config.toml
encoder_arch = "convnext_v2"
model = "image captioner"
dataset = "regions of photos with short descriptions (Visual Genome)"
train_examples = 203450
image_size = 64
crop_scale_min = 0.7
horizontal_flip = true
translate = 0.06
color_jitter = 0.1
tokenizer = "char"
vocab_size = 61
encoder_isotropic = true
encoder_norm = "rmsnorm"
encoder_activation = "squared_relu"
encoder_mlp_ratio = 4
encoder_inner_norm = true
encoder_drop_path = 0.15
encoder_patch_size = [8, 8]
encoder_conv_stem = true
encoder_layers = 8
encoder_width = 256
encoder_kernel_size = 7
fusion = "prefix"
label_smoothing = 0.1
decoder_width = 192
decoder_layers = 10
decoder_norm = "layernorm"
decoder_norm_position = "pre"
decoder_activation = "squared_relu"
decoder_mlp_ratio = 4
decoder_head_dim = 32
decoder_fused_qkv = false
decoder_bias = "all"
decoder_qk_norm = false
decoder_parallel_block = false
decoder_inner_norm = false
decoder_positions = "learned"
decoder_prefix_bidirectional = false
decoder_connector = "linear"
decoder_tie_embeddings = true
init = "torch_default"
residual_init = "none"
optimizer = "muon"
muon_scale = "original"
lr = 0.018
momentum = 0.9
nesterov = true
orthogonalizer = "newton_schulz_5"
adamw_lr_other_params = 0.0028
steps = 13600
batch_size = 128
epochs = 8.6
lr_schedule = "wsd"
decay_fraction = 0.2
final_lr_fraction = 0.1
warmup_steps = 1360
weight_decay = 0.005
adamw_weight_decay_other_params = 0
Rows from block 4 of the image encoder, named by matrix and row number. Rows with one number belong to one neuron. Each number is 128 + 32 x the weight over its row's rms, rounded and kept within 0 to 255. All counts start at 0. Numbers have three digits each. After the name is the row's rms in percent of the matrix's.
# fc1: MLP up (encoder.blocks.4.mlp.fc1.weight, 1024x256), inputs 86-171
# fc2: MLP down (encoder.blocks.4.mlp.fc2.weight, 256x1024, transposed), outputs 86-171
fc1.366 018:143116111136109150097128094092140129172150153139148127153167091116137074117140163109158155156083162125097170131126189110106138106174131104129124116154119124107084187100153163143053160156138164124094106145131120148135171123059088132123085167149099139121055140
fc2.366 014:093122154145104159114149098134097163098143155148120157099134123144104109136175109185165158130187150142153139130113188147125146167100109135108143121146105026096184135124139074122116105109125142193145132115106095094103130127143116141188173099142159144123145089
fc1.367 177:130096131136128123123079149136180163127142198074103118075168128132104111130167143112034128107128056074158104129161148142191099170145108145122127130123028090089129106143107126149144128122169224127139139130099087180106095137152145127140145130066144140101131105
fc2.367 165:122055129120091087121119159174062093148108121162121097172163116052111150137123133125145155108118106120111162062144091103146106105096109136096090109115150093126161165114159139127089105142085129141112121176149165164075045127098196131105142127143078137161095123
fc1.368 011:095106111145131162077091096166081071154142141150128121121113103100165089129132120077191132173131163131103114122102152091127132135106141102137098105119156106152136113136113128169137199116041093150091109152100156211129151100147154174157210108099118115121064100
fc2.368 008:118149148101106100085136099091156157128135148094104107097174146111175184155133085181103104074131184093114148123131176085118078113054139080057120050153136074097104085149137122092158147162117159141194195159069146135086104183147146124147105124118152109165160167
fc1.369 010:190140149077152198149082115142097139125137177166137159077133089156177115151125092127122146110156137171135104122135179172129140101153134118195100147060120121184150121175169102087196177140177123133145167095204154154152085129072180135089074123043089156170148130
fc2.369 009:070140100111205115123157118182154186104094181121047157110095087146132159119104122126142090094124169138118137114161096147141144135160088146186125164093135107133090059124156081148176173124185143154132135140151182155112124103121082127167093137140173100107093135
fc1.370 066:124068148105100062120192149152181073142133113154176067121135120126126113139102138102081167166128124129120191147145114069159118164124114180155144070139120149054136132084136139121130149163130132174072109125130101115104155119105116057145105107097133164127175157
fc2.370 070:171175095144128077146098087136135134143149098114100099139173182108154057224197113153153113144161136153142116096105108108117186147143162145175137138149116093083046144092166158142142095152117114131153136196152165123153145148125115144179163162129101198080157116
fc1.371 019:143144133138092184130109128097140156125137143121154202119089091131090097115093171099122174160089146133136162117124121090117090150145155120138124087138101157104051207106121152163085163181054153133130140109133114114119083106105156102105096149107147119142124121
fc2.371 016:109136169187104156181111109129126071116137143111120125106126137123119152147154032112120177176097113087118165124113127133127153104149090114097120136117113113131117151133161135146111093156145164177126130136135114063097145124124070098100190056123146048130143170
fc1.372 014:057191102086166161170147150072092078163097111102117108131078113097138112113165123127181089115179138183118066148190106115072129121106124129145127138107146088152158095143105100143180133157143126172121157117206095129105204096133090132134098127028148147097108134
fc2.372 012:108140170154132166121120123088113126213132105100152121139095108103163108076107124098163098126080143131126083171101178175132113117177122182082187135150148068164141125133153160154121116110141165129138117131139112166165071100154124156178149162075187134106135089
fc1.373 014:128162100130146106121138112122117147158078123114119157147130165135111159112153150148173158111108130098198128160120137145117103141075138167164138113119124128187134180147127067115147131103109138145192123187084159125133141194140143097096074067150196150114140119
fc2.373 013:131126133128125071104115083062157126111138102088190177084095121134134108142120135130152119097125081145178133116165180157051135142076160166048108139172120107136138180116155141194169085087119157094117111099112108088093095103096123130095096140153098133122167104
fc1.374 131:106139116085089157078112088123073118103132077151124111137128170125193093104157111120117158139086099199136104091101109122122195132190142160171108108111107159131133141141187104086105114147120099094142145105193157098112072100135100111053156162159119164119121116
fc2.374 137:055083151160154082091120149152136181150136191133085082172115115200121171149157174153169149147120133078087118152127036113139123098150094137115120160110130133212105130107138136090179103166197091167126071152082074103154180146117103150115148177147135153199179095
fc1.375 023:022166203105186111147125096172131124165083118187131128165094101114111094126169123108130138110129089093120137119157123063166197129137140109195097133123048154164109108137138056112125096115103121083101121128106107108092087123147134091114182150122147209115141120
fc2.375 021:116129144093128113089117141148156161137122108158143103090138145120092215113131113078147152156164107188154166122123092101119186112169106033125198116129234131166071173172133151116089075107094136100130110202146125111119125126100206213137127147149139118143151162
fc1.376 011:123144147159084065128152142066184126166092112167161095111200172081120098164112109104134115190132114155199143113084129154115103166117144147054093105130092123150059120129089103152113110142079149137115142133100113114070105159133116110075079082151176164106169165
fc2.376 010:114163162201157150100121141108136128097113170190077130084159109080127135077094126120108170089148082126127125140178155110104191102095124137124155108173122107152178128162139131111078065126162106126120125094099164114134110186120134158080156104093076114165075157
fc1.377 010:177109106174147186190101110082095149121171084179152113106073128132145128129073105129116129136108093165123134147128129114082149146114162153159096169184120050094102116137152104119131126071114141140144153137171124139134138130079077161088104141135150129175080103
fc2.377 009:151137118129110178139159148066186140057198177095144129174195141131153134136110104136123136150132127124156145063135180072147056055162138153168141130087163133131145100156131111138124144127075117174171139163147121081099096145150103074169136103149129081090086102
fc1.378 124:126142111135118097101102104121162158048121098164097144134153109113107158139123097146070082147096110089121151158134121086135092123137173136146041160117093155088189128113111172113100124180162125086112100168100171086127075120180117106143146140065121125137143099
fc2.378 113:101165134169131092100155139136109139154109159134173158138142115107121100173172127097150119099199118161098137161105179104132082113101065151132162143183132105110152171110116093136165117095157128099194138058125115106154110106089134084210113105144097076151091146
fc1.380 053:166113121130143170146191115094151137122150093145118134107145163104122148098179143117128116106108090147111123109094077132104160181170105120139169108097176144089182123159190096121125070076093145096131069079146138094164165146131101130140115094134081134145155152
fc2.380 045:153151137154083163127147164124082074188117099114146126092165153089042143130139118160133134103145108138143105154124103169121094144077093084114164085130130111130133204110176093099095127108123159135116148085147208125175114121101112171138096059160147109192128092
fc1.381 121:110152116131127118131114133121091042099166172079128143026118138133112133176136084145137182113119151123152174137078100106162149112022099125087113122152108086166131119154105146163140200132177107102189159181112191140122127126137102100140128125123140128136137129
fc2.381 130:105128159112134142153143199080142114098135139162151125189179101145102109165149150102112144130100161073122095089182136070139150149060104147072165169101123127132111111149102139037174121099138189137167143122112085143087196179181098127115142166167139108135210123
fc1.382 010:171125135103129085163128172103122143109107222178136104092123181125140127155079140107110147188154138164201156150147156087161157172137098148134148122089183088143144155106107061104161111203117112168114055142063193125128079200133156146123185125094134154135083084
fc2.382 008:047149186151076135118110098149092158130139128191094071079134120177105140133131141155128168155138105114131126184155145150126183140175135121152109152148098151126204112193121109111108085133088119160120156090109183121138124096143077159141130116103076130130103107
fc1.384 007:146109134103127166143086132092178128099156088145117136138137124188142064073181118134090095121099123136097162119191081131105152117109082161102101156120115129157194184103116165185137176113131142109159136168118160099082154187128103079164165145117086107185115151
fc2.384 007:119151131097111180064120144151139114166127155090119071112101094157068135108148169093078164164156125133124152184108163119171177113153156104154171046094070112101203105095170135098138200199112090120156132065106173092082135194184106133173136175105082132065122171
fc1.385 041:157126099098136131149096152151106146102100111091129177120138112143096063130154126149136137150098125122096052110108113113156146131111142069171096101128117150109095143129136126140135083094149128151118112150133102061195145110130113108177105110119136172099120087
fc2.385 036:114065140112137097061130129141143146142096152125078105089162122124138171127134131095130195139109157193143142109126139097126089122075138118128131139082113130171093135170158117100115103095078090164088097140074140148134129143078102165061132081165098106110119142
fc1.386 160:180192140122142110077116138151111164101158131102172146113154137081121130133115105114169152109107222158138140174120169103120052148114119217090148147071112140134150112162132156149122143167123158150139125095128097108161110158162082140117139137156099087126193133
fc2.386 171:159161135159104122145145143122172132134128092150101115117160149090106135136085060101058118091109156113170086113176115184140132155149088118122177133175176135124138200137138120099164171135123062124166097103068069115187168195147145142110128125163101080115153158
fc1.387 158:124159186130152072118127106057062110150108119138210103170088111096133142081117129080149108116126176122150141181164125100134132104110089185122175189135121105122139151108112167106125122105178159143080118095160082172127137187116108157099110110098108142132139089
fc2.387 170:126156113105121086170139054119084053129151128053087119193123062112044117106095148174120127105152168144103109147076201119140161127143151118135113099119106089160179092090132136141132069091104072132022205190085164147146081120140148157144137062165098141134180161
fc1.388 175:121141114139120130151095144112111180143216115109083157147088110114099133174089167120151098127171130105169149076137072128068098108124129107134149118118088173181114103086171184082050089166149156136172105089192140087134111122108148140155109127071049108079094115
fc2.388 183:165110171125095153133143082173112149160119115190114123142100114063156098175146122143125127163130155123105092133123110138154089102105132140136196129128097125133122186128123134150131164145089134143137081114119076103161100117132077116154178114153136052040104124
fc1.389 151:131099116139203111143170113117165138144133115161104145164155174141154101118139083122156141100105100186151046144135100115130118125174174167123188096125148147077141106155145116177091163104094076161108118134094079132127159088213113155170099117143135170148083062
fc2.389 142:119179113165189103133102149124114115159134144059103101133142096123127112098173083104107160171155129114122158118107155115109161161180148146120118173166085084105186097130120096154119151163138131096140145127144145072136129094113161154092120038168134183157154096
fc1.390 185:152160126164124179133183168182188129077145149164149161163115136132131175135123115192135153160141107168099078162111137164156155107113119124161149110150164080182134091172148154132149162214144117113103143079095117179162147123166099109162193105103092052078122178
fc2.390 168:153112121140155130148085155120137176172142098172129136161172031128070122166098126152142090082093132138170128130138109095140114116089073161175174123106169107096174111167051186120139166167120056054056119147105188115170123120161134120187180152103136059160097105
fc1.391 029:136168127123127153183100127136149118149124158093108135104136102106132107122123137168164135099115190151121156147206147132104104154144149146082121136077112123110163150142100150131145047224170157110125150123138132123114084032075124155119148162148154084042099116
fc2.391 016:158130134116152135084113189112102171122106147113058127134134112130087126163168147179131110108138134110079179096098140123111068081095116136111072133084105127091189168120072145144067129126124133129079163142105162136098150177165135153106141144129071090152191156
fc1.392 073:130113079165150101146113109087113105159101124133143121156143136133142123086054153121153132120106132115125060173087118175050101222097197100119182174153096082127102108111109162097122152113048136128126072160119090144099124154145082114075164209082175117158128101
fc2.392 065:128148127095148147098145148173191139153181142131118147163122103146124126115120134120112139107097100104181145167136173125130110105155162181114105060103099171163129141155174091098139155109141157138067131133073157103116128146148209143060165051104094120150092107
fc1.393 006:144134120160192122124110115148102069167108118144112116062119104094088130125195167101111130149143215137125132098072058169126165112099098075149145083162085104182131152124129140120126176116121149108071082154145136156112161168108061165144100121117176094120082128
fc2.393 006:113173142124140091090108151154159157183081180141077063130124101147098100167136066166191142155116137082150135092116127176142133105094151145121091156118109086187081166136140081129168083158094129137160113121097133133059126184151110173134160084110144159150150153
fc1.395 170:106114076117166132140124176173117097131140128148141098170098107120121102135092137112124120145145093168126197151111153117159069153115171076076174081180122140166166076112138066155161070126102085157196128112170148114114139156143135151119174117209134155103140128
fc2.395 159:096108163109121115168128190104095114129149063161115118102097100152146169146097096117141144177115160109093142158083134168140100142078100083130081096110153128093119084210081127157117133078146115147156159087182122138188167123031135129145125082088106164059110119
fc1.396 013:113207147097095183183157151173131148153145080136121117129064129110163133143110132168143211225165096179105156142091137089073142172116133082165108168121142136116137097216127168141063139133138145178137129129129138190114056145145142100141135173136127152111115075
fc2.396 011:061113095124166126068114100146126095091112148128121157077153172178098127132122160204122130103127122096158108156150188193088105137138115093148162081109161161136128124148166135111107091124111088166091141183091149183100157106090186122154096129159085152059171078
fc1.397 012:121140140162198129196098099122083115107106114177145145154124128133189144131056170186101066169147156117103137107162156114160156067097155123105106186132104162115117138181142175060119078150142085116165180150149076163116123116129171171143128084159114154151165144
fc2.397 011:173139131156111163121128097137100146163157189162185096158133152133104091156061148146122090087138113152116128144170103127107134069152151053117137126136162114108123165113113119167136183115194121136081130189183102076086167198066095126200077163065143132171111141
fc1.399 148:132181120158092100173190203131161110058104171151133053169056145102153116169105150093121085131141162140134107116089071145180115125171126119120146127118149134109156128080025082154106134121112085175118079119197146121147178156121111139112074142111154104118086118
fc2.399 148:211158131184147131132176117137142145070126168149160124142174073090117099098157122133156103061165177122152146116139107110138057136112114114127100095101099110180097082072147089110123132117151137124116165114130171111146108120121144073167117124106141150148134145
fc1.400 008:070106097155098142095171109058169118153150097086255118117102090090075124136101138135112068145182102151138094194121092119100110128113071111099177181157110192187142173153161174122135093101149150138135075108148114135083115133164122077117198117112152115108123144
fc2.400 009:123151182121087156193144120133134113158099087124102127100172111119179163164112139129122140128152092063131202093160107089118195148155088055128147118156141134129113161149157107088103155127101108137126105112105067091163125214123155112145120174123106137151074069
fc1.401 075:151173134157105162075220093081143113115144123139124149160166107116119126081191094153158070105063120064111077107143181122124136155119128184100120167116099124096064129109132106174183144139093136162158114108152095115131128159073113201140159131170104086128141113
fc2.401 076:137142135043088078060136108178116138073142125100144151132127117111156108198135170159128144106109118156098157126164031107137156161176077092099076116199092124147149129096094073174191158144152127108112123117081181151147134107098123129126079134144161170125082133
fc1.402 015:143112121125142093155095111133096192155166084166145140141117146133152155088131107184156122083131180136107119105102137163139177141141097098103168090127129157134152145165146161107164149123124144079103144119071089181140130187110140104200102119108197181074068113
fc2.402 014:149103054121123094085159144128135077124163091122128106156155102170097108174143147101164143152143147156114202111127106119105112168139080079106117097166125131088109166121121144136090095147143140159177117133152107123113118135131114154082102107144101112144146135
fc1.406 156:105055185159159106074190183156080095166088109100086152168136126087117120148101067100152071122128119124157123110109170201139090139087106160066160148143167148118116142078099136148130152104176112055153126174135087130105083154171064139096135135137196106082176145
fc2.406 144:086107141221115097127142149060154078111141045087188154150135118109180116154133174130121083166131125124126052113163172097120096138073139102133102141112022081120118137147190127145115122084089092086116102166118164127112132073191117120141128156104114147185126112
fc1.407 160:182122129112184138135131140111107186117152154026158202091182145185150060156153098135132121124068126130126225165166123120147098127145116116114136076097086129149170146117147158134183170176148082111097180176135169081133123063118161155108121060194115121140204115
fc2.407 167:150151165182177104191105109097084149104131176173118145131099108105175120159141170124133104077150149123115145124165132094161164172142162170072203197149070120069112130154128066067069133151143145138148165090167141090123152178152109081139113155158152178160079100
fc1.408 015:177135147154117087162142185142190089097165157130106101081058090169105130129167139056142157117130160131136160184109168119128212172172111146174099118151134130135107107165067108177118179059134104150136127201135151048159149193158115153182086127119109117147107120
fc2.408 014:052172095068080189112129155102186146101162139108140098091132125111113113140117139162120177126138141121191131081071164176076070183191150139070139135133123127086160156119114103119129129129148130151146124146113165095086110122128172127192127068135115072154114115
fc1.409 013:162068091147124175117203068169123163153133201125167128139087201120095099141177140177129141125128110090105139145121101129157112151140094118158120083149124119191141092184124122110191108152147126092119095139119102104090074168103137138112171103059151195146149100
fc2.409 011:100156126142062147190154149152207135169125133124106120113128104143138115107153154134096108138137107163180131106144127148149134141164170154172178063114123139127108128149144134099139138143139147139080113246131143085083117086152111136172100175137131099111154090
fc1.410 007:092225131152123099152103116128104103131127141089148159134107116104093128168103174174140213129162106113174144124064084123148167119107087122089096070152152126163158144129114159190155136120142066141121102118097112163134107068146130155086125135109112180152152153
fc2.410 007:135155148121094159120147124072147100102139156115177106101103131154164155066145153176147081111131105121150118170115160141085092091130166175099180109181153085108160105077177129135122130128101160171082104149100151182137068141113071163137160113129069152160137076
fc1.411 164:156075136114193138131134031132183133174111121090163095061098120172123128103148054141124084060152131042130139087094113143149123140103166122101133121123126188056096142108105104065156132169115162166186173150087139105152170123119138158137170122145167161076110096
fc2.411 171:199100106101113129120114156066136063135128116139150129100117150109125063096136111163129177072183101161089073058125140087144149130207134148104124111125159098069098109137151109132142101065080142135128142178153167115151162076141148102144048138111159100125124086
fc1.412 081:084064118121155132181127060152142140131111090170140131099080156149078124145089112078170094134167129130097178092112093099153125119106184139079123132106186063061166120159122107146113103128100166129189083135122134140141129086146137079133121158157142105148099143
fc2.412 076:069127122143153130079111125162076113133155104157167088137172150162146116106123110109174130089131112139063075118101159137149074091089125122093120121140117136115115142198152148129150137110118147152127149139164136100152089112117110137130144109146135106114169111
fc1.413 099:155099148133109145159144133154183088121108160136132146144153139137161140116123091137151171106123128108145169166121114217118134149179074166149168169084112174120158064194097076132135093185130118128115162093129099119159090105116117075124123137105082118066116115
fc2.413 078:121123148093123090192141112119170119094136166087150127145180125141108107124149156131140145124097112125171147106142132086147081115113105150111145142138119109032135114146140180141127092134192108097170188104128128173155063079191151143108139163134129172123173091
fc1.414 101:181160162109123153151114126138107149131156123140091120150132110083130127103104116128149108116177091115076132107090168159119094199109129117154155118166098071137109084106150138161141120127103170155135181128131153099169146103133120215149109145120121106146175178
fc2.414 105:153082136141134167179129143143130114158093143119123102152157117139074105087098087123139088177117119134147110126089151110149117100120157049110197116127137168153088156170135144090104153129104171177088117086092107108172089113138119067156094019135101125114113163
fc1.415 007:140191097094161148111105181063135165173110095105084111114114139124083136127179077135126142129128133144139093067137127132088110165169148160138117126139118183105168160141153157100102147071135145102093178126172109059121064117079117113126120188061086084097188123
fc2.415 007:095118074167122116152115161088129175155139157143135098150170081142143098147167132129093108133175133151152149124145106105128098124144120170118101097124146098111145134096112069179106110165104079084123072170130120082197135109100097184105182127099132176151163196
fc1.417 072:138117132169102167124134139143079121125081096152104152121118066218149133148110107122157145142142146168188148112119177133134173169116107105138077146107103122154120123164164069092201133135130120109173132117193099104110121152108147112182159123179128124147179088
fc2.417 071:142091125064128149150112092137147133133152140144155147142114171121143172137159124087173105117090173142139175161086104130157149172188138187128115107151119117130122145140156130125133120122205054096157148154115128146162119107106092117147111063155112173136165192
fc1.418 010:165157139140141048122110178124104088086140113117075077144099123131160178115150118166168125122120126145097157159126097108128130134121116124156151063133154108114166097192170107151199103148066171137204125102092093123083120141128128148162163093092111164108139150
fc2.418 007:125104086121114102108176102070163156116142134171122160146091092174154170079134098118104163179122101111147114204094096142134191133097135148159107089128127115067125102118135096128138135152085118096092109072121142137101092105145085074135092106115142108181101095
fc1.419 086:149148105126131120146169152135103126174127128178154116138132114101135093167136128107117126139100124147090093089182101108186142153142109170103137133137081139107176103156127158120132166121073175146105162082095088092102141108150103076171124179112142130164124205
fc2.419 079:081111123144121125073212195171133162162161135041159108103128160084144099059116133183097133104129131119126180125189102139115150156143121134134076132127127150101104097090080181174133149133178168104118160110124174110138091111173155116114133082087080165113153088
fc1.420 104:134173191083127160159100142155114093174136120161113076135062095136132019148106106188153112154160140094039122156179087121110112114109065099180070154114146108153104113135130102138153161142157099128113177092111143063068091138150108143097178139189111174085118119
fc2.420 101:156097134155100134107071198126095121078094105179131124132182124151082135144113128145153097127167135069114082137112113123128167124116097175154113137133111103116070108160143147094108048120082092067174133077147111164148134077109162146163099088118097095121150131
fc1.421 008:099113092129054093138176178151084179107134091157117116101132129079132066168096144172115147115144152137066085178095130160190142083099106106135177062184153085126142086149130118082130142147121119153105152131173065064143157091093135118147133098084166153093124117
fc2.421 008:089076199130134125090146181146037120104070141146112083131110171102132072145160119174146125145116159111110084067104150113112109146158108137137093150147106111129099150117143151126134159080136096077074121107098171199145159162112111141191137146167145104097151107
fc1.422 067:143134110157118098177110192095103156075144051088124144140152089172140115109140173141153145115126173119130137142148162131156153195151141097054164127139131099049119136148136158081080134142152069129156181035150133153103121161117133164135144117123139145079140126
fc2.422 068:151121095132150172113124135128108152130138196108062141178113144182099136208161094126107199072109141148155103177131096119133138135094107128159126082154069127077170111095056130147173129167102107077132112181130144173147150073178131162171156123140100081110104141
fc1.424 010:133157111144110168154182121151118073161075098134179120117139222160092136107107171144154166183129128126140149143123084160160172133134129132130134134090107156100093080147097169180119089149124085149123094098151136114058116102109140109059112175131114150123120103
fc2.424 008:070139157100081122155170153173122138080096113160108157126073123127191162152154160140184118149170105092117125149173143117136186131150155149126058094118147176169138095069142133118124077089163175186101167071060152098135143087100126077114152168080123126116167145
fc1.425 181:191122107081168227133132128112117135134199148170159151130148087125109183090089145096091124068128080155121154055095109108119133123108166055080144105152157116126140121126157175163121045065107144108089116137107060135100117138159083159123096109133120093118113143
fc2.425 189:128139129211140145107187140107117140165182111088107138140077160035171142175132104081143058186115126165154106099184150139142160086079136090072098138128136078112160180060181135141121078103133129150124123168135151172140098122140104098133189129066119129095157140
fc1.426 093:129114125148198113159122109110226181106097132092088144147130124146188155127184143172053147136107120169154119121146114154124164119097161182139209116120107129144136094141128081148104154139126125132125098211205106129130174169098147145171144099153123093101083096
fc2.426 085:099160065148190076147119128121118106123106133093126171122132062138113147112115152138081218153151127129106172105102076095105138106135082080082165105163180082097148140115132132141128055102192143115143162130139121098096108123149116151101132165121084163179119096
fc1.428 162:110086114117120132120151155157115106127170139153137155000113160123137180114105132120093140151148076129144133122152129140154164126097095133158063148118085102149108155134116073153100113159093138104168156134139095228134113180159120142124133170122110137139141149
fc2.428 167:204156150135150172107151060120128126068173120168126087103118155056108088197138146094148107072088169084113130173164120177064127167181147079150170063078108105125129153141107176110110156068137146115121137192141115097128159134079163050070141104146157116118134071
fc1.429 014:138122128055134099127106071136092169122140158172140125117199086090177148103135097111122134179066116129102185174095134089117123180109108125154106162085139164206135118213136151038212135133160090080135106198168160199089116127090165129108170137116111099128186153
fc2.429 013:080110132115107094147083104087086132114076117094098125117102117111150167100117172138128130099112147132136117135132098125156160122094129142091133089123109133091116109181147118159158098180108148151114109105047141108060108093104105084117124081150123127120108094
fc1.430 008:130112145103088073158163114190121105090114149135115040148089177115165111128152191116139141122130159118061107134113133117050104078143103103120119118114151114167152101130184160152153079186142123128154124155175123137122109137172109084146186123105110231075138111
fc2.430 007:104095143142138163054143118128176151074104104097064149052090125104112109071125133170087145076120143079130144132094204112089133133133108141096105099138149116094137144161143142098171130132127147105115085117139111166171078148100093149131125195140169126134160202
fc1.431 158:127145129153184167124160104105111128124140105130128100115162163119149176135102085178135150108089161128129162099139139087180096138077134168120133141161112129127098139108083093078095095179137138083143116073121146156100082148110127106138087116167137157138164175
fc2.431 175:093130157180120133141125134145138087124101217160153171192126135148176118180097106095148121100182158146121087144113117111139105144137016096177114130125142153144116173093190085174164146122086165117127175133149087183160180113124165103108082133116108124152118105
fc1.432 100:064151175121092176107154159132142185118109112103115095133102148094189126111162191086091150081172083092143068127143142142156127067093149151128124129087044135089074162132149131148128039126105124155110198164154071119118080082087097078137125162119142120115125110
fc2.432 091:153177109133072200147156102125128063185074130064157151119145160140136121153160095170194149147144148151167189064109104151137097132181134185193157088130171148144125151171098134113117161213140150117101140135184137148091078120083146164163109105156206173127158127
fc1.433 181:167152129124106097108117142196126115103134162172114138061123095126097082129127127108144090141106066112118109109107039115161149140100123112142119102138118145159131110096134109171081083064104099122142124169116133110147153135133124158158088167083118171099112137
fc2.433 174:159164173127182141151161110094121173120132147069093163119090091148136132122169121166156108139132091099167131130130166113110140120076077121135032136123131202131157118138100134150131101164089147148164118110153110148123157083069130146114108114127062064118136102
fc1.434 020:138126112155143142168149055148166152152180176141164077130116186242117110122103129156108129125140159163126118082141065131138142108119128180098089034154114179149138172161096107156131117061114126148086120149142145144100108107167132067152133139103077131133071121
fc2.434 017:168117102144169128030081111148172102110160140099117138089150108117131156112101091092078104141142115069105109141073122125153160134126100100176138128153124046123108101133098124082092109185111138108144183142089124164160103107183137148097149106129184134184111110
fc1.435 134:159131066133105084168125144140138085099166192125126157135161126140148078109162142140194194106118112102133144100111103135131133141111101160130115171158162099109158099118120145085156110158183105156083116142138131161160137097044110166147118110150184153076139129
fc2.435 130:126093099134121064145192088104148116160131141136141121104144170143141162114111104143062151133121142156109117118144084166118098179186116169079104104139106098160105152113068156177113059108184124071092144118143115174113060134168119114170125151134142100148117102
fc1.436 035:136124151154143111153115176168080121100135138079156132153085128129225095133130106136150175143102077138124136131094157095166124160108160110099108092120116121169113030201175156121120057132130101083109155150085169131181166175100048138161149135129115181181105143
fc2.436 035:103128098159166114117129147168167172197165117177089167109186116167152127134120189136132128174128137226134142111114164165117090118080075135123138094146073104154079129100145180157096157160096139159174148082135134096090104155162135079150145147164088153124088114
fc1.437 102:100110117136108108146186150162131123181114125103039178099149152129116121096096107111119148123106110131126098104126087056071077149116100144117077141100096215112042158129111130154122152118101102114140183154207084117124145106105115155152144110142094131098096137
fc2.437 101:173162141164048123127169150139146145121170096112129189105057118123162141152138082196145145130081140128149089131125101188138085129073101057060168115135114104114171157145149144164148126124165113126154082082135155171124097089071127181133051067118140144136163162
fc1.438 098:143133106141113204144097226056139089121191164087108176123127087113144176083135136155071062107132095115148127036071083132153133093127089123081119077132099116144095149148117147134075086102102122155111131139105074105132111123121100151135121099141127150119191144
fc2.438 096:121134142175134159103111160111160133135143150117086140162068156130106088152134070173067098154161158174161159129205117096102185103100150145187085108113134172124149103103140139169088181117146142173127165186093123136123080159084152184117145119117133088138139083
fc1.439 064:135050164135131090155088130135171111114191131114129054123094122180161129141152075105102157159114168119180083122093197070085121108171149121140163127104134136123127133072144140151117044176101131151156117165114150148119133062092125076119181116097075153182123165
fc2.439 055:078152122046124077164103129100062232123085144044143156127119115151171097095124116160067137147118093161059125126136112160167149193143093114195137126110126094083104109175162113128150120189089172079130135127115113139137108165158126161091095099148160033111084136
fc1.440 047:110173136080121138141152091161162128154123118035170141085142181195116131072127118142140122152144127136145137130115106093130128197134169131114164108148126120128094076124121157077142176082159098089098128193126143122096100116138091067135150183134157105082113119
fc2.440 044:100182076110120112130187131109144090158135139109135198109164144092074143130121137080143098093094137066119178152119112145174132154149148144154131147214107149098121107161106117191106134129116075117068147192124155117103084103117154158117118149108134125106155137
fc1.441 164:082137155118092122101111116091128159123145122141134133130149099147162150127097147148128152164100122121133166142103184147202175146149122141105126155123169158123096109114135100218085125150092124123145097165070127121083102140146140139176156148159075142114075138
fc2.441 174:074116131166123123173140095110123136124108104128114131088093109164112103145134164073149113087092140079124146144172129185089079125139152156171085177174135129074150100141120137100116107081149076152083127145177057125154152107134062149167107126144136160074097111
fc1.442 032:113114133137103124113108169113117123145177109106100173192119157117142062148123125163154074123121100077051096124136104051132161163139185095119189141121113129147205084075089150112155154167126104114154107074150135147144122091159125198161164168163132109092171116
fc2.442 027:137150106121080128092109166194123117133089126113083139170117099173191134133153155130139132137161180155121145107153107128181104147112162150141116096152139102136145139156048150152179178161141172118117103114109191144124157086127141125200099167113091128098119140
fc1.443 184:118196096127143129157134156109135114170131147141142075144156097150082060107158166078148148084080147125178188203175139074132152151111106121142129167173179138164090179121184186122103182153049137093105146151128158126141162132110085131104117083162112134095099109
fc2.443 175:174111127108116178102129129121131176104143131039124099148135091070147125151118130138117155143154081125188184166177091146164114145099135137109169112099160125129142109112164145104063172127159143148132140140110092144086147113090131139167201086158181119116117100
fc1.444 024:181195105091087114102104170160129122130138146125103184163142147122172101137157152161166159134105122167159112145157065143098118131100090064131113083075137083168110138191170088128171120124138123108191194124117058151152183079089138122145181112134160119142110128
fc2.444 022:077134130122116092125163127066141117127071132111147119092136142166155145103154082096135106109160083129108137097151096095080135124213086119107167041147080116128119096159124157138105081131158120100132096152082164162075092085084074106153133109159165118127142146
fc1.445 053:139161129127150144181146132139127148102124130091131085095150129088102115157099112174198151116135179168116176144189169160119158133140108118096083126117127143099157196153089107151146074191163107076144108101150123130108068063139161143134104143128143095029117127
fc2.445 041:159141144143150145152151192110141132140125161134141097121157103155115151085112169178109089125141191117108179170105152106140084203115129120135137130096145149128147123137081140108086125135200106115128115107151125118126094157143139129125106204093106050130174126
fc1.446 011:148119066106121135106123120037158146105178178181138069208120139103143133162098100147144137175097110138101105078099167065121154135112090095117134076128146068152121154135124127177130107076127182149119128130125082147086121157117134122152189145136046139130141143
fc2.446 010:154123144107174123212094120116073158102144171108160163125142133130130077111125160075120116169163136102160145123179127136141079108132185087092104159111082117085144157142159180117122104101127154091100161104163180115130167195124073126128128112165134141088121046
fc1.447 086:128103175167189132147152094119094160140139147117180106149140109108136105098117083124143035120093089133062163097155076159148130077144113105133152137107123138133151174151147153134156145114114128139126144132150108046091136184167091135099129083139082120101165170
fc2.447 079:075151133158095114186123162105113174160137092140060086157120179224148108159142089123108085190105129099077113121111149143137106101115146119129149107055087140120105150144126077107140107149150155115086182167130221135134111145119090124121059126071115109180119081